A small multi-label image tagger, trained from scratch.
Data: trained on Sentinel-2 satellite tiles (TerraMesh), 42.5 epochs.
Rows from block 9 of a small multi-label image tagger, named by matrix and row number. Rows with one number belong to one channel. Each number is 128 + 32 x the weight over its row's rms, rounded and kept within 0 to 255. All counts start at 0. Numbers have three digits each. After the name is the row's rms in percent of the matrix's.
After each channel's rows are labels from the 100 images, of 14848, where the channel reaches its highest value: "strongest on" is what is common among them. Only what is clearly more common there than usual is listed. The data: Sentinel-2 satellite tiles (TerraMesh). In brackets: how many of the 100.
# c3: 3x3 conv, stride 2 (model.blocks.9.c3.weight, 320x160x3x3, each kernel summed), inputs 0-159
# c1: pointwise conv, stride 2 (model.blocks.9.c1.weight, 320x160x1x1), inputs 0-159

c3.197 094:125131098175155145169103157161117106122099063145130060167137070059120049125164117137071127112137138102162070133130162131140117138140114138148156128150110121102143155147111124112118105102144114119108093109152121089123151065064096140178125120135140178158141166136159128082155173073132078163139112115067103133094134060098124163107110176165118133121114160179103062128143149084085148141172131089165120114255125122081108162140085156168141136126156113151170106150185087133104183154111109
c1.197 096:140147100128128056148128128152104128142128080111127101181125129128128107105120163165066100067169104131201093127150186160200134128128107174119128128147082128137154138172126128163128128144151128153128099130179148128126134092128055126177128128110134128160125099190128128128112149136089139218154103128050175128084128073065115128128128150173128128204136128128128132196128167073070073113172120089057128082164114137128170128077128179154128128136145169128162120097171092116081145201128128
strongest on: clouds (47)

c3.205 090:124119144148122159159119079119120149109165156123110095097149186086155127141163063110122145146126146029146125170118140134136188163154115076105117093119076133142140111116154087208130129133104137086151071087158148089156082112101113088128000087128100074150135125108144120144141111120115128110107158116158069106076127138125111123119060109142087110112156178152097137131129171177147176109220123120140153083153093134125141097081130127150128137106129114130174155161147149150137103107044186
c1.205 099:112128136123148179087128008128150151080156128050117197095112128118128109128128122067128128123117058122128139101128128176146158113152147127128086128121098105105144163075146120168035059128128128089128040066129170089167106128128119128128063128194134141128132125137092112155141128124110052080128128136128192103039136122138141132139089167161072103128128189133093128115182118128127139122168128093128163128093090128128110081133146128089128074110128128128128079128129143167128082092137128
strongest on: clouds (58)

c3.151 100:086151084127116115129127051132154132118158143179115254121133189149123147108131118119091124110117085121114097093153121091085101160125136153138108154155114132091109206153074133084101111116119131111169084078168074127165074076091122113156136091114088116148202127152113108126128155123109091116141142177145075141121159121080119161156138161127104150139070144125120116120125063111155149081130120144170111122122185162112120251150108123148103111169157120144124183074116097099136105072108113
c1.151 102:148159128131143092189148112128200128043138137128128192103128196092109163128116109164145128150128171063128119099128092128107102098121128132128098128180138201114160208128142096078078065113128128071128064128123151075128128120100110084185128128128128132159109144128165128128094074198128128102190144159232128094104141128076128075128128131113157184144115112139113122128126128173128139063128125128184128081118128128103128185198095149100128124150116128113098145128139077128144056128134107
strongest on: snow or ice (99); main land cover: snow or ice (88)

c3.247 110:114081065121186101133152122091129152144121108121149127141160193093128121143150109115137146163115215120085124136144144142177186097128164075150128082123105095186121152071120136116111122097089154106144141139111126063158133105096133120168119101138121085121090078146170182145041146079139105118183130113138134025132124081128070117084136126121080086103140117129111172116123093186107107106153174154118145084147124120100140136209117120156142134072211111135065137096125127092109112177113101
c1.247 106:146146055167141168128132128128148207208109080079142128065161163128146128128146051119125156130128217154099088110054128128167109169128137161128080128117051153146133128108120159128108128136121128132128128097186125125166128110064185128128186128181128087128094105129188128128138098104171133101160128097112157055128051084089073128114128109121072057128128105165128128133128107170130122177128150140122128121167145110097130121156084128181128174128139054106115128128128069128161110145128108
strongest on: clouds (49); snow or ice (45); main land cover: snow or ice (39)

c3.297 103:102159129138104116095113116163087112090128158142111110067080143129098147128134098167114132177140089095176131133101151112081109137092091146122133084111086097176131108156205065131104125112103121120049156167123180134137052114115103167102125115183110162141115106180120204145173145137126108139117167151115132108149201126161165108124095086135113179139111094110121167139142097121157152095154114118105147016152127157150184059165108103090125140160107110141193163131130134074141126132065065
c1.297 099:117122113075128079182111146134079128128110163156128128124090089128198128167128076191156166152128036128182073137115128090088163128093085115128121096128066102211128099128128101093133128111074134157111189155084196128128128166128094179146102129128097093175103117155116160128156134128144128149125128104128128140118157064128128128128128133138122172118067128128144128128092180128089128153099128190157128112185150167186184103104163128114128128106106067186081220128128111128162156128083080
strongest on: clouds (54)

c3.140 105:101137118176162107119133104177161131108161096108088049105139148143100155078125105089149117092167129087128119073134127198111121114160214112186072118128098102133163168098094092099143116104145119132088183154125109090129126146100124120143130181152174123115123154128098168103134116120125070111186119099110123099164107152099117101157129154112154137118077195134161096068147105135152125196163148186156101126137200088142064164127106074169128140231202091110109132119115148108117162120132146
c1.140 099:104118073128179128084134128088128128093128128128086134164128128128092146086159128090177065076188200128082109128127108179128131128133180084208103100128082148122118128090061128113128128128153133068076176128095128079128097162139128114133042218194155128108117136156128139107141108137116079136197128119137122089183128128147097128128128154128094125128128128143128084128156128129145054128128128183128148092139137098128073129128128070191128162197216128128112128128103098128135174148181128
strongest on: crops (66)

c3.10 106:126123137193123141135106138156137103089117154207171167105087166160215208126118190127081095104069155168143092101161142116135194119105146121130093114112110155151156082149126167154125059165115149117157093073102128144146140167101113110130123107120149073138150092147115110100083095132118160140148058176093180100123103176106115134167137158135108144190068165137111130176142135138099134100170163115090081099088120064153112113091113199104110162074125128095128103126099106149123135112109066
c1.10 103:156078166151130128184099125128135119115124107191109128128108128128128168157111139115129123128101094128089122092164092155128130195088132164134128138098128165128150075147138128128172134128093148136193119155084075138128198150128127151207134181127171021128114097128112189102089113100156128144122054128071140128139128111128133068128173202180128128191128136151062128128128109072128119128163128056099128128079128128163074128115125145061091128078066128069149128100128107194139145127096106
strongest on: trees (96); crops (78); built area (76); main land cover: crops (53)

c3.145 106:162159154115122177244122145138171085171187125113183185114118110105122102121112145118106116100098110108138141145111125155151188173112118135117152047124144101110174073072150108097139173135111132131112128158065157077164110121101073101143167105146098128100083121165086111129085103181112117168064156119150129148114117102110122099150127110090123183131106167121107118156127150067171106138137072186132163133076150128117227104098145080134130082182116163094115070129108146126135109086136120
c1.145 104:123136141076127128174083128128177128173173134128189193104114097072148119128116128128124096167093128141211128128128086116173166128099115128133221132128116101092190095050085173071128142128128119148128162128128128128128128105121066128080174201155078128095124128128109169125128104128128162128128138162128128107118112120171152101165152121040125126139145171120106170158128140099159148125128150128128128145099199128147251130118108128084095152128160207121163128065064128098121116127128128
strongest on: clouds (70); main land cover: clouds (28)

c3.65 096:146090122116212151081138155101111137125113121137145206103139095195123121110137175091090100105072120141196119114161099111110155164168101171117077071113110095129125121178140180123101140127127143163106147048142153206085109145071094129131087146115083147138126075109116094157110152133078086112137110120123144120124095078160133119087108149125113168171098153174152117135124149132098137130131176077094107106178201176060151158043121122125107131114121076115087107122158153171135138178167119
c1.65 107:128175128132194163069168183126130107095075082125128174127128149128126128109077206158128088128128089103170171088148148153066128155194128207142131128129128128115143081132144170093118155128128128115128120072111168169128128128078128179145087128128128108132128073128128097128128128105113113079128128128128191095105128128109128073071130128128141118146128177144183110128115153162170186154112174068128128119128128192091154129185128151123055128071067056077128128128195195106137128128145081
strongest on: snow or ice (76); main land cover: snow or ice (62)

c3.39 108:154125133075170108078169099087111078163146161111213168119110145150149151137155148068165103109083103160089153101073111133120095127112140080081158115112168144101112122143124143155064133116098125165152177162116102086139155152100068133126159124102060142136122158089086117110165138151180144100163101130129106112138095122135098117158071110146122073173131143152098068132115159157171062171176123152072110063099131147105111152127184143057165076103092123160121097108125076090123138152070084
c1.39 094:114128133052131100072128081128128110113138143056166128157128154105128128128190142073128128041077195203132128069093072133128083091132189073170169120092128128128121128153171072112128165101095020173142160190098180128164128117174128128128128128128139128128109177186086161097128082128136172129128128132128096094125128209149117128185136106148128132172143128146128128128090159136149117166128087128128086060079101143123130112128146116118126128145128115128119066094146128152124086103128088
strongest on: trees (88); built area (73); crops (70); main land cover: crops (42)

c3.262 102:104102067133084131091131128149195232146191143143079118120069090132047128104077127105098141105130128169089127119173136132112164134117126142119090107127145152154202118114108115105098155111176138161102209152163102151090126135126127135109157107134141142162100096153102094148128160134132119177135233064119084139179169155146115203095121142112125146136161095104104141107164201141161098154165133124121135184141118083116129131104082079121103117090127128116106141178093061139093112128139109
c1.262 095:088128128152126073105129128174175128133123104132094177131131102128128128128081154161083090128158113179077128084128074128128087151199094090128159104196138128120128128128084108127147128093159191115128173132128148142171128128128132101113130128127172183146098095128157058128149121147128079212128173068137171199184125201128041128091128128128049102128210133127128128113149128128146124128110086142128116128203071093099128145128101128161124127108128128128128128165110159151086071132120042
strongest on: trees (88); clouds (85); main land cover: trees (50)

c3.290 092:110124075107104216149124185112141150164163104135090091068142053120131085137133123084128133181099094161117124112134122102135120152210121169158132145160131103093132180073130118143129168119139115079159120136172100170095103135091090114135161157165143110117173203070148102163142125113179140209156074110094143121149102140140125149171114114168157123100121174099167121104144146150144093124085059071103098096112165155129078137120143141131132108195100129099171183120063143137152092085141170
c1.290 099:128128113128128173128040163128128151128128057166097128132121073091109107135128186128156172097128128128101132128095135028112112131169091109128219130118130141128128155128128128128101144128095121128128174078128134165181128140128128100128156173166128130176170128128109128165169049172111128255128062133086128128128185132175128116158180103151128165092118157098128128192147128128096068128136090109093114128087047135131128128182128165122153128201103144128128128114096128146170085118128128
strongest on: snow or ice (47); main land cover: snow or ice (33)

c3.209 092:122134107070092175110142095169143142152113141167092114165131126100075113120127139109134172113108095092123165145188130087158099155161135127128122146117140172101155109159094185109140198102115191127097153135080128134061095126134104082123201139119149085117110078176147140147138174127106157154127182133073133157153119119063122056185141084110141116105115100170151108155118117129108104117099199173178080148092087134092128150086118131223084157136106146109160050167125091129144122148186160
c1.209 104:106128111128128105128128100165128128128116181159128147128128128128083109128128175128163180128128099115117128120128128118139071088128123127128094128128145208128124128128095168083167157106040149170094129128110128108147108113128181053128151128166220106221171122148136128145159182113191164170118214128059134226128145144099147128160119126128128094090128116176119128128128192128107128128128184175152139129123091115056091128112159089094086172141128089145128043113109080122128128091162107
strongest on: snow or ice (87); main land cover: snow or ice (76)

c3.207 097:102137114122124138182089122168100150071110138110107080111157166173154095112196112088140124172102070134151112103087119132126131154120111102121028162101117123086088091097128154123126141139108049113136119066124163113134107103121101124121095163098064146097133083123138155194115149098161117114141142118119076138112215164176171125148184158158113143108129131161095138154099143123150117163172114078133122064180198120135125117073121110174073160222136134156090146102079142110119147158130163
c1.207 098:128128128138125110116128128215119128128125137128128085128128169155128106064213128078128103128140070128206050074128128128155148124074128099134128180125104193102128086108128087152130119124126098141149072067131133128086128085093128128128051128094090128101128128131122128128145113121157102081128135140128125128097181122128128128128197204085079158104116128155111169199128119162222072092085128128128102128128174111128128153114129128109090200193128148128165153128162128095150133124214156
strongest on: snow or ice (96); main land cover: snow or ice (89)

c3.264 099:203143145145136198159158102134151108164122162154107116080078189105171110138129154150156133114112147197152141117206090169116102156146135162124090107121118176149104163104088140137123085104149128091124130184125095145136124150138110188102146159193159196126069127070135165192100138107095156168096143080115119177208075164105139127123152139125113208194101080105086089131128127171123131123176123113103107088171101122117078081162093109089106106147145078126131112138120137153151161116132130
c1.264 094:128142181100142147164168128117204130128128128128161128156132141109128155148128162109159128144128128171130167140128080180153151132128157182131072128130093128182151128162097165220100083128125142120176128105110128128128126128128128161128160095145124235135059128128156201128128090083093170128063147159115157128176149147128178110128143085202128128169072113128081083128128117128207087108128121111070071128128082096090079095055128175128128128079128128133111128176140128142128065163117085
strongest on: trees (89); clouds (80); main land cover: trees (43)

c3.300 100:079083117102141072120119117151143130153150157103123118138166108093078115161081142114091175116162116085056118183068163158161136149106152125111163127167177089098130204173112167158122132085123136125117127106188120162121176148142116146146137165162096149121159149091131176118081142065121121114139103073163151096144101152138145101061111103089132110198147090118122109172154100121072113209018096193133200116138098181127125143134121131139168106134103110126106122115128097086094154098125127
c1.300 087:098087119060128072128131128128173078128162176188128117128128128128148102128128128145128128092166173091102158128128133162177084110055185128121116064217152128125140175112139128128105175104128119149145129063128115161061149128132128127101061138128146093090146128128128128128128106128116061107132110103131112128136106186101128131114094177067128098160183114075071071209177066128128127202128128091128184111085126144128091128060095128152190105089090128128067128110156128128128137128156126
strongest on: crops (72); built area (63); main land cover: crops (51)

c3.211 094:091100105152174064169165155122100094138144145109076127057097126040147064208106153117151077122161150129155120172104156095120087138151172147168170092093136094172146091179131131171172135069108112142168168197100133067155129145152107132132102121151164116157140143167113134109084138094122143125114073084098128126144166111138151143075113109131147155100144108093141088140094070110110134118153134128120136179152133122053107144159103163111082161160103214112121131109117082084123077157110094
c1.211 102:065161104177180128128128181128147112171170129101081158111128089141174098235124131128134139189193081199193128172066123102062128084128116128128128115130092187128109128187120129185187101107128165123132128158101089060128108166128128122120050128157104128128128128145128140147105132108107142113128095118101128106128128128108089143091154079091128128157128066069183096128118128111111201082110069135089128130162136126054128175124149163128087128138128128128127139185090128128103128139098103
strongest on: trees (90); clouds (84); main land cover: trees (42)

c3.124 089:156124129101178133133113142074124137123133121090158075170127066121150170207144078057073158146093129141106132090110117175111142098162183119156147085132111116112105081137143111150108183104066135095120152112113152113156071071109150131150171081153131153137124096177150142142050151156127131142145127131077157130097128085118106127129178161148137068150123162179166183077145145155135156100136127178105177115093069121177089154095123122125230166128139211126163128117117140151103134097138160
c1.124 107:063134134081128128128128078170099136135178136085192091128128095180161134128128093128104087128118106128154128102097183181084157128151176128175101133128149147106072104121134080129128176160045128167168154113078128105206125128129128149178200106113132166158087102193128191128068122133177148121093111138128128128131128133176127128123149106128103064133106107128138158083128128094116189077077132155128128128128074090206128139112098157128229128126160128120170128128162199128128099101128123
strongest on: clouds (85)