A small multi-label image tagger, trained from scratch.
Training: soap at rate 0.0015, 24100 steps, batches of 256.
Data: trained on Sentinel-2 satellite tiles (TerraMesh), 42.5 epochs.
Rows from block 4, named by matrix and row number. Rows with one number belong to one channel. Each number is 500 + 50 x the weight over its row's rms, rounded and kept within 0 to 999. All counts start at 0. Numbers have three digits each. After the name is the row's rms in percent of the matrix's.
# c3: 3x3 conv (model.blocks.4.c3.weight, 160x160x3x3), inputs 9-17, a 3x3 kernel for each
# c1: pointwise conv (model.blocks.4.c1.weight, 160x160x1x1), inputs 80-159
c3.120 101:541367512631534500500432500500500486520500460578500474508438617425574500645500500438459500613583427500571521609383435565593500500388500433438490500500490588542500500500500500457516500454489446457496463541592500508500534480499538508500534519500
c1.120 105:500441478574609500500502579500500498585482471535427541408500404492607500493500481559467422449549447475500486459444555493415474475438393559500568536436481556509500598527527436500500559473454444495500522488432500500508500436494404510503471500
c3.121 102:532455500500497500415543539552387538482562481500466548500606500510481500483407500500299500500439542625459505427414500500491500452448414412484413488368477398500568502513497475500433500426509590494570490490486500500530471446500463518526500500445
c1.121 086:500500485500500553500500500500467499493467500501500500514500463543500536561530500458551439607500500500500500450466479589507330496500517349523435535500500500599491413476445524500500500482490500500612606500500488364491541500503448566610620461
c3.122 098:560500500627465493508500384398511492559598500500455450500499497463386513517465500581360500500519470506500531496471500440538500500458415455522408580500500500472553481401500533517500516500391459500556500433500442497500485460527506508519470473464
c1.122 089:378500489500417603417571500545500551404500500496568452500528470500579500509500500500435500500500544500500489378454500500500500500401500489500493604546505500536539532500500500564492544516476476558529625520614482500481535500578375411487500533
c3.123 104:484479527454497500624467438500436420500590563596606492440492470500500500500522524582408500527461579500500500472500500500500478500451500553557618500538434531568508439500500488553544621542527558511500466513560500447500500515600560500463369437574
c1.123 103:517414500500463576556451465500500492393519500522406568397485500500500500500428498492453471526500435472460524467516567469407440451332571500500448446583571500478437520480500415500526450500584500444564515444500537416500572500499546377500402501
c3.124 099:489439525500439589487500588495500500513500510500550500508500484500500568503392500500625360500529518500414500550497318500472521472393500562516500554513459370500423549546487500482488608557618500548557498500500582500548469511532500483542475604466
c1.124 102:500536485419384459506429500508500474500567500476581616585500500425499476500573459525500500388461386570500500513592433500541452500500500389500450474500599421500500505447412500464571466500469452529500500565500472532500542419463564500500448500
c3.125 105:500500559525548496633500516535404500490539538594537506500599500543478569500398571585552429561500500565460528441416500467584500500514500500520510628500595524422392500553503346500500483480419512545474500410531500500500563522492400561486593500481
c1.125 105:599500500476548529500500471500476507594500455503500492527500462500441500539409483442500392545500453518555506586495488352453500534500500500506491500500370433500472500557517500500483500500500469489529562500560500561569500500317442500434500472
c3.126 095:500497500581500528537542375500507500500500516500432520509471470493501500512403616515500555357424519500571506417576500547564522411500460528453463483500420500416584473500472500507442405500631504508493504500456557500358609500583500464418500531519
c1.126 095:400500468535517500529500500500535539542500433544403418394500528584571456538487553474601500500475500500419496386500581500500410500461432500348430500447479542467504500556488514605496411500471500580552507454480500477613500489406500500500500516
c3.127 106:500647509621500500457448546500553515510447481500571538489500483471500509496500500444500606500514500477452526514537500513432464504437436535447539500488500500474529500591500547441500500500500500516500500500518477446500399500500522500500526533494
c1.127 114:500414500581500473422461507531500545419500493500679467449500651462484479429500480552340416500500500471386504500451500458471500500536539528500427519560548500500500501476570564500500473556452566500500542500362530413500490431549522548500536461
c3.128 103:529532500520500531545519500495507538500500474506500484421500500483500455500505594500500534472500483500540544500439388500510522470500500501575443500546582573523569482465614500490530561538533500542527469538500505400519562500500612500500500458500
c1.128 101:376500502559492561500502479488535470500577500489500590500514557466378500489520434638537457485587510439445511500511500548500553594491383422500483416595629500607455512402542500516500500517500465515538500433561547489443450500412486500488500479
c3.129 101:500492500500500470452473416500551447521568354388433403409500462554506500485500516467486379566475505500438587500518500500594460500494513442440539517500515500401473631493500508488526591516421530432500549405500500463460500561538500565500500536562
c1.129 093:500500500500418617500500500487505500500456476500500527414506500523478441500500561429551500500577536540500446439467493506500581525500457488597500500422571480548560501562511518500478510500416469412500464410546500376500500500665604500525482521
c3.130 106:441500539500500576473572500518506381499500501500562495500500501477464463500447583561507499541477472584452500400519470484593500376500565402500500542500425470574449474500547698459500458500544573416535479378628516430511606418471459500592506500463
c1.130 113:464500577500500542529583523500417483414588554500589564500585500494395537496419545467389505447528440550481500448500500580507500500530432500474520533500419484532487500500500473551530538465500456500500468500604514502551584555532500491401477474
c3.131 098:530571493445477447500437516549459500500500426446441530557519500496500444478553612500519535659437649560482503541540500500500500535563356454500551552534500482603544427511492498500498500603475395532558489500500636500500521500416489500465526500500
c1.131 091:506507387539547500504577479500548500500459476500561500459425599388468531481485500500541501410432500610600500521527500543489500500500516493515611487464500443416480500545532432537458424501566500511589470415500498447500479500421541380399500526
c3.132 102:532507447496505500478459506625447543413435547500538500500500497500554500500500598478578580463500432430500453406436517517486500529492436500500559500470533500553500508449510458429448393475500485500504359590490494590456537489430496404388554500513
c1.132 102:501619438464444500500470553478426590421494407520460431477500500556603500471527500446500500500500489514497451488425462443593504500500500450619526533422437592500505500468481463489443553449389454543500421500439500497457563376500500500500489548
c3.133 101:455494501500500500500459550456618500500458522500563506461471500500570500521614500538547529500523500424532422493500506500500636500500500585536500554500454508542449516466539501480500564500500479500378412495549615478500570615500553430485500500537
c1.133 110:500585451494500475467599428500500450486500416500531574500494603452541362500539500500572473448500500579420500466500554550412488463459500452559518500368448500451426531459491500418500580500500426499532500440500590462500505592500500506538461491
c3.134 102:411485510481500500500488539533470484371539531500534500500421500629504451500456519500551478450500500442442500485424500442500500434539443500369405510500504561554500519500500546488513548538565471624502500500479500472500551570645483524435397473444
c1.134 108:500530500518519561468520576410520601559578500451441446449500580533537617519500552500500501518550482500500479532500546590470500499575536411500472447500467485500496383500564586537565508577500566475565546500509474431476507456409464434435500491
c3.135 104:585456500500500500538500534500474606632521445384531488562462492500477500500518525584500500396500471398488469550520477473461586489500496500500448456497497476500521401530500466500535500500364500456610500443500618500444500544500455459515515500572
c1.135 109:491579500523450500467495583500515500494500408500444524431480500442503500500454557514520520431484500469451573500500500626500502500457530500601543425469500500488500454431500500367500504500579505500590500500542447588440462500472471492583500526
c3.136 104:517462526500473572560505496486504468508498500488431505515500601475508476501500500500605448486483598533582591519500580500486406540399524457500500382556508524500700496488539529533511496383538503440562574521500527484500500500513418525500487500490
c1.136 104:500452500414500449500490514500557617578551500447378473554456566476500464439503500557493500508516500525451511513500518421504460564616519500415524576500471422453532542457424670452436527500500570482500574523525429500565469554500626480500500445
c3.137 102:454498500661500479575489604500528471500494440436525500500422579490562500527511533500495500500533523520500408569500500548500487478341522500466455536475500557500496585383507581446500500527558588464513573500516522500500524433607490460445600485500
c1.137 106:498508539416419513500625500569496479526500463458473500522404498490500500636506500437421500500527451513392500505475500443432500416500382572500565500485439564500462540500500372500500488412500471445481472426430536471423463445500500477436385615
c3.138 096:465509524453509499500568500500505434574457567500496479500510395550461500500597550500559500504500500482471601500500451499495500533540435482500493590526425500477463568500443419450500500517352500500500505500449500396502427500500479523464500500518
c1.138 102:500368552450466500435562500500487551525418528576500500508538518493572500494436411542496500446419500500503478467591500500511433441458500500495488459502473500468467516472424500395459500499500427434424411439558599500460500500500453459454384505
c3.139 099:422499500500500509517591500500500626500499473536500429500493519424462447500551511511500500500500500500576466499475500515500633490519561500505438500500501528397500396520485404500498582525570625500403582409565500436500611500468500513435477500405
c1.139 100:500500500422500500498622500500438496545479500426500412500503503500580557599391476500444467500462500569504412618590557500500500530534503572526441550587500395427512500520387500408465594437580543500559527500500512463519543500519500394599515443
c3.140 095:500567500504494536500548500500460500483555500460500436418481500462506500404376458510436500559529500500488561400525478528500543419500469500500386505529500500494396523449500500419458500495556470503384549525500500550500535441500468500534440437443
c1.140 092:460500447580487599447585550500500536484457453525484500500496450417521544500414500500578548549516515417447460500500433557500500405502570500500512500544490500568500500500500487500500418500476500426484543500489520460582475500460455500583446499
c3.141 103:523517444605463451500506500533483588500606443572500474500495444500500482593441406473500561500471465500500502593500542500500460557502491504524509500536463559404481472500468521500500585399500500485587500467554500558504467564468637473545499500410
c1.141 095:560510455500500500592452523597529531419449481500500443505519542500500500500526419467470466500460594481500594439447511471554500500481500413605447631500566500500459500500500385500466500512500577572500494500482527500504537548664458546462476494
c3.142 098:443522500500484522603500500461500513500500591500534587427506499439462551481509429500470489360563500500420404471500595477553487533541456500484500500500500500519500644500500505562500541500501602574429591500652500536497524560500538500500541477455
c1.142 089:469449511445500500446491500500639570500500622637486500531500539500500500575500528501595459500500540500580430500503544473500480472430528500500470512467500610500500457500425553517463573500426500572452500471500500500500484465500561596579509527
c3.143 096:595504438510413505440389456500500427500500500542441500558529556564572500537500550500602527376500500489412437500538500552495550465500500543500453500500427550500500445500500574500536461500470409500500540463561500500387475500488468478500500495454
c1.143 095:519587487547600454500500500511527482529469408500561500489500500500475416500500563602487523566583608461569556551566494500494500498542518537500500434471437597528500581500553551576500604433605395500465461477500500446602534485500559590500500508
c3.144 098:462469666601500432420642459500557500395579522490483500500500430483490526500573510500535500500481500508405512483402500500478495500528467445500526474455476567500644500518543535435446455487578465481476500500502500498492409462500614500577482537469
c1.144 098:493500500500500577577521500500437538500500434500595417493500399521500500608500393524545402607515500500561549500556589486503560529430522433413447423556533494500485464478430593457500410459426471500502580500500500500476490500500454500424492401
c3.145 096:492638500500429495549489500499564500500396500445500500481500387479500488394512484417502556531500469500411593494500500534500553503480500500489531500500584500497566576552500521454500583500500500550562500485500513523423531532502500550585511506468
c1.145 098:500500470500500472500500500466488479576536500572610465511478500391469500518500500537401501499391447415509500500519500389445445490576432471456568588549598500500567474500561347500485500474525390500406540461614518389500500489407478524430444500
c3.146 098:500500500437500465378479505408488465500430572494415415380460577420500500426557500569500625500472500544627559524500523500555537459500565500426457500454416500513492458500500500480500547500652473506500500500500529577533525485625500559474511500576
c1.146 100:503441496474398521488495502500410495572500435477586529608604559500554458500390500555482500466500489500555557500539419482527515490500567500500498485468500485378587533500529494500551437500500556451563435422492500490559437500364500500656500514
c3.147 103:548483675510500525500500564500498500462420468500421500518448489524500472554404564503500579516573500502500525476501490453500484508494500539496539443494485500478500536510530500456500497448415466500500489524500500500510508500446437506500500537526
c1.147 096:450500487550409500432420500500516397455598544482513529619455481521481500565500505602548402470500395421471500500515539451392491471500548457500540570548452500410665500518500531477540479500442441586524500504500482413486441477500505547564524500
c3.148 095:500558443554398489520473500500527500436414588442500602430500436648513500500500479472533495512450462404489500587486386454563500443470439500500468494470500535493457500500500521500472500542441581476461520500607500536527554500589456427570550474531
c1.148 094:500500500500547505520570531500500500410500529375354500477500519564485500507500513500500504506500585500500465422542421500482493500522502499455542500500566479482481474500500500382513597553500537613486500500500500438520485500508610500463500528
c3.149 097:609569500537500500500427500498500468540500392456623547481500500461554500500527608500461509420472559500500528532452500500500474480481459500500505544451500406500500590497480554448500500500609443516552512493500500500500500680575459500580530419500
c1.149 081:511468531500500500500440500455500412431413515500399564500478473475500479475435500589417500500500500563500516589500500399593487468467621500500502552500483603500542500500387495500500560554499440442594500444486427555480500433493500500508422528
c3.150 103:500500416512500483500528500500554530571500500500500438543517538451487485464442500548526480404565560477500500500468500536500577446377431380500548538534460507500544500417449534500500420524500500500500463500488500591526474483500559449500514469500
c1.150 109:541500500526500439504539500509500488511489554505455437435500500410500500529537476500531500474375500500500504500500493500428388399500500500490500479434500417414489421483500500500393500447557492500500467391468552534500500500451467483500500500
c3.151 102:399442547500495595471475478517518500500500487361500522488500492606466500487501500458577424535499500476500520476515495525470435500500500412448500500500546421550500549500477508500435500500429446555585415500500478392425563500500500574451500390563
c1.151 101:510530500500500500500516537500508387445500500491553500438537562561500500474500608545561500419442498468448633513528564490500507435535500500579532399500513465491523536500483500533500436500591431510436473491460423500437522442500500500429527607
c3.152 109:451545487487496500506575521571569367510500470513472542478452500537503584500430500524383392507500543400462527500500500545508527415500454523537408545500516578563500397500528426525458468500486432452449404500500500559572500569545500418433454550500
c1.152 103:468500509500526392479532623567509500500500548412500500536552548425603522500541506500442443513500532500480500547640556455500541500414561568544484526477500531465468558500500571500500597505619406549556500500500545500614439500500449437527500500
c3.153 100:509393492500571500446500443500478429524497500484370401500500479481450450399500500485503526572436500563463507430501512491570421494510433499425431500500456396394494493507528555519462507500500500571417414444412456500500510469446606500500469500500
c1.153 101:524567379500539500507500490500500418576500500388495510554562468495500610552401565473551481633500431442446476478486445500565545577465500598537538530476474500500546500620486426636484508550508500500424500500413500500470500478592569416468440569
c3.154 093:500500602544471500469447542500527621395500500500499500533495530476500507500461390496434473480518494515521582469500460499547568500500588538581565517406443500418459446561479500500500469442511524582649452446500595438498500506529400434508523558500
c1.154 088:500500497500500493500500500555415500478458402540500500492500470500490408500500519480525579510594622459513500558467500482542500420500500500601478436555500434500500430412477565453476495500540486600500580588551500623500644500402500500471500500
c3.155 097:500497420500390502389497500481482537500608432343550500500435465500375462516500502513433427500418500411530537483487565565635505553500528543500500380535481500500481575535447562427500483529342534505479495500550500500500500500468533500493568500434
c1.155 100:500426471500499501500510523505500500500500508500616500520414553500559537500470500500500514467479500466476466500581431471486492565415479581550500520485500488499500329562500493500596491530500546500500500505571500449500546526552500651500500417
c3.156 105:453500500554500505509588445457507525500554500500492500445557565519500559455500447357500551529479500486585500609410428500489503500550500556483569500487500488500471565456500500435500500513500552599387510600500475677502500385481500420386463596479
c1.156 099:432460499500576404487440500492667410500500500505485522478500500443436532500529500396500500543444477513500573618451470532554460386425595453516402505535500479500548500500467526500487500554558500590500568416500500498574552421445456500468578500
c3.157 101:500558425452475500500497500500500396637578565500482464521441489500524499530567424500428480513502563466496500564396585527500507500495355500430500501430544430556474519551516500488517456478459500563590536487500481500500500525447504501533500503491
c1.157 097:518500479500446541466500450497496637576500572406500446443609500598494500405500552414500500500477456429430425552500500500436500546458516465408580446500514549540500475500524500586523500538500581430464500500625506481500471500500561481496434627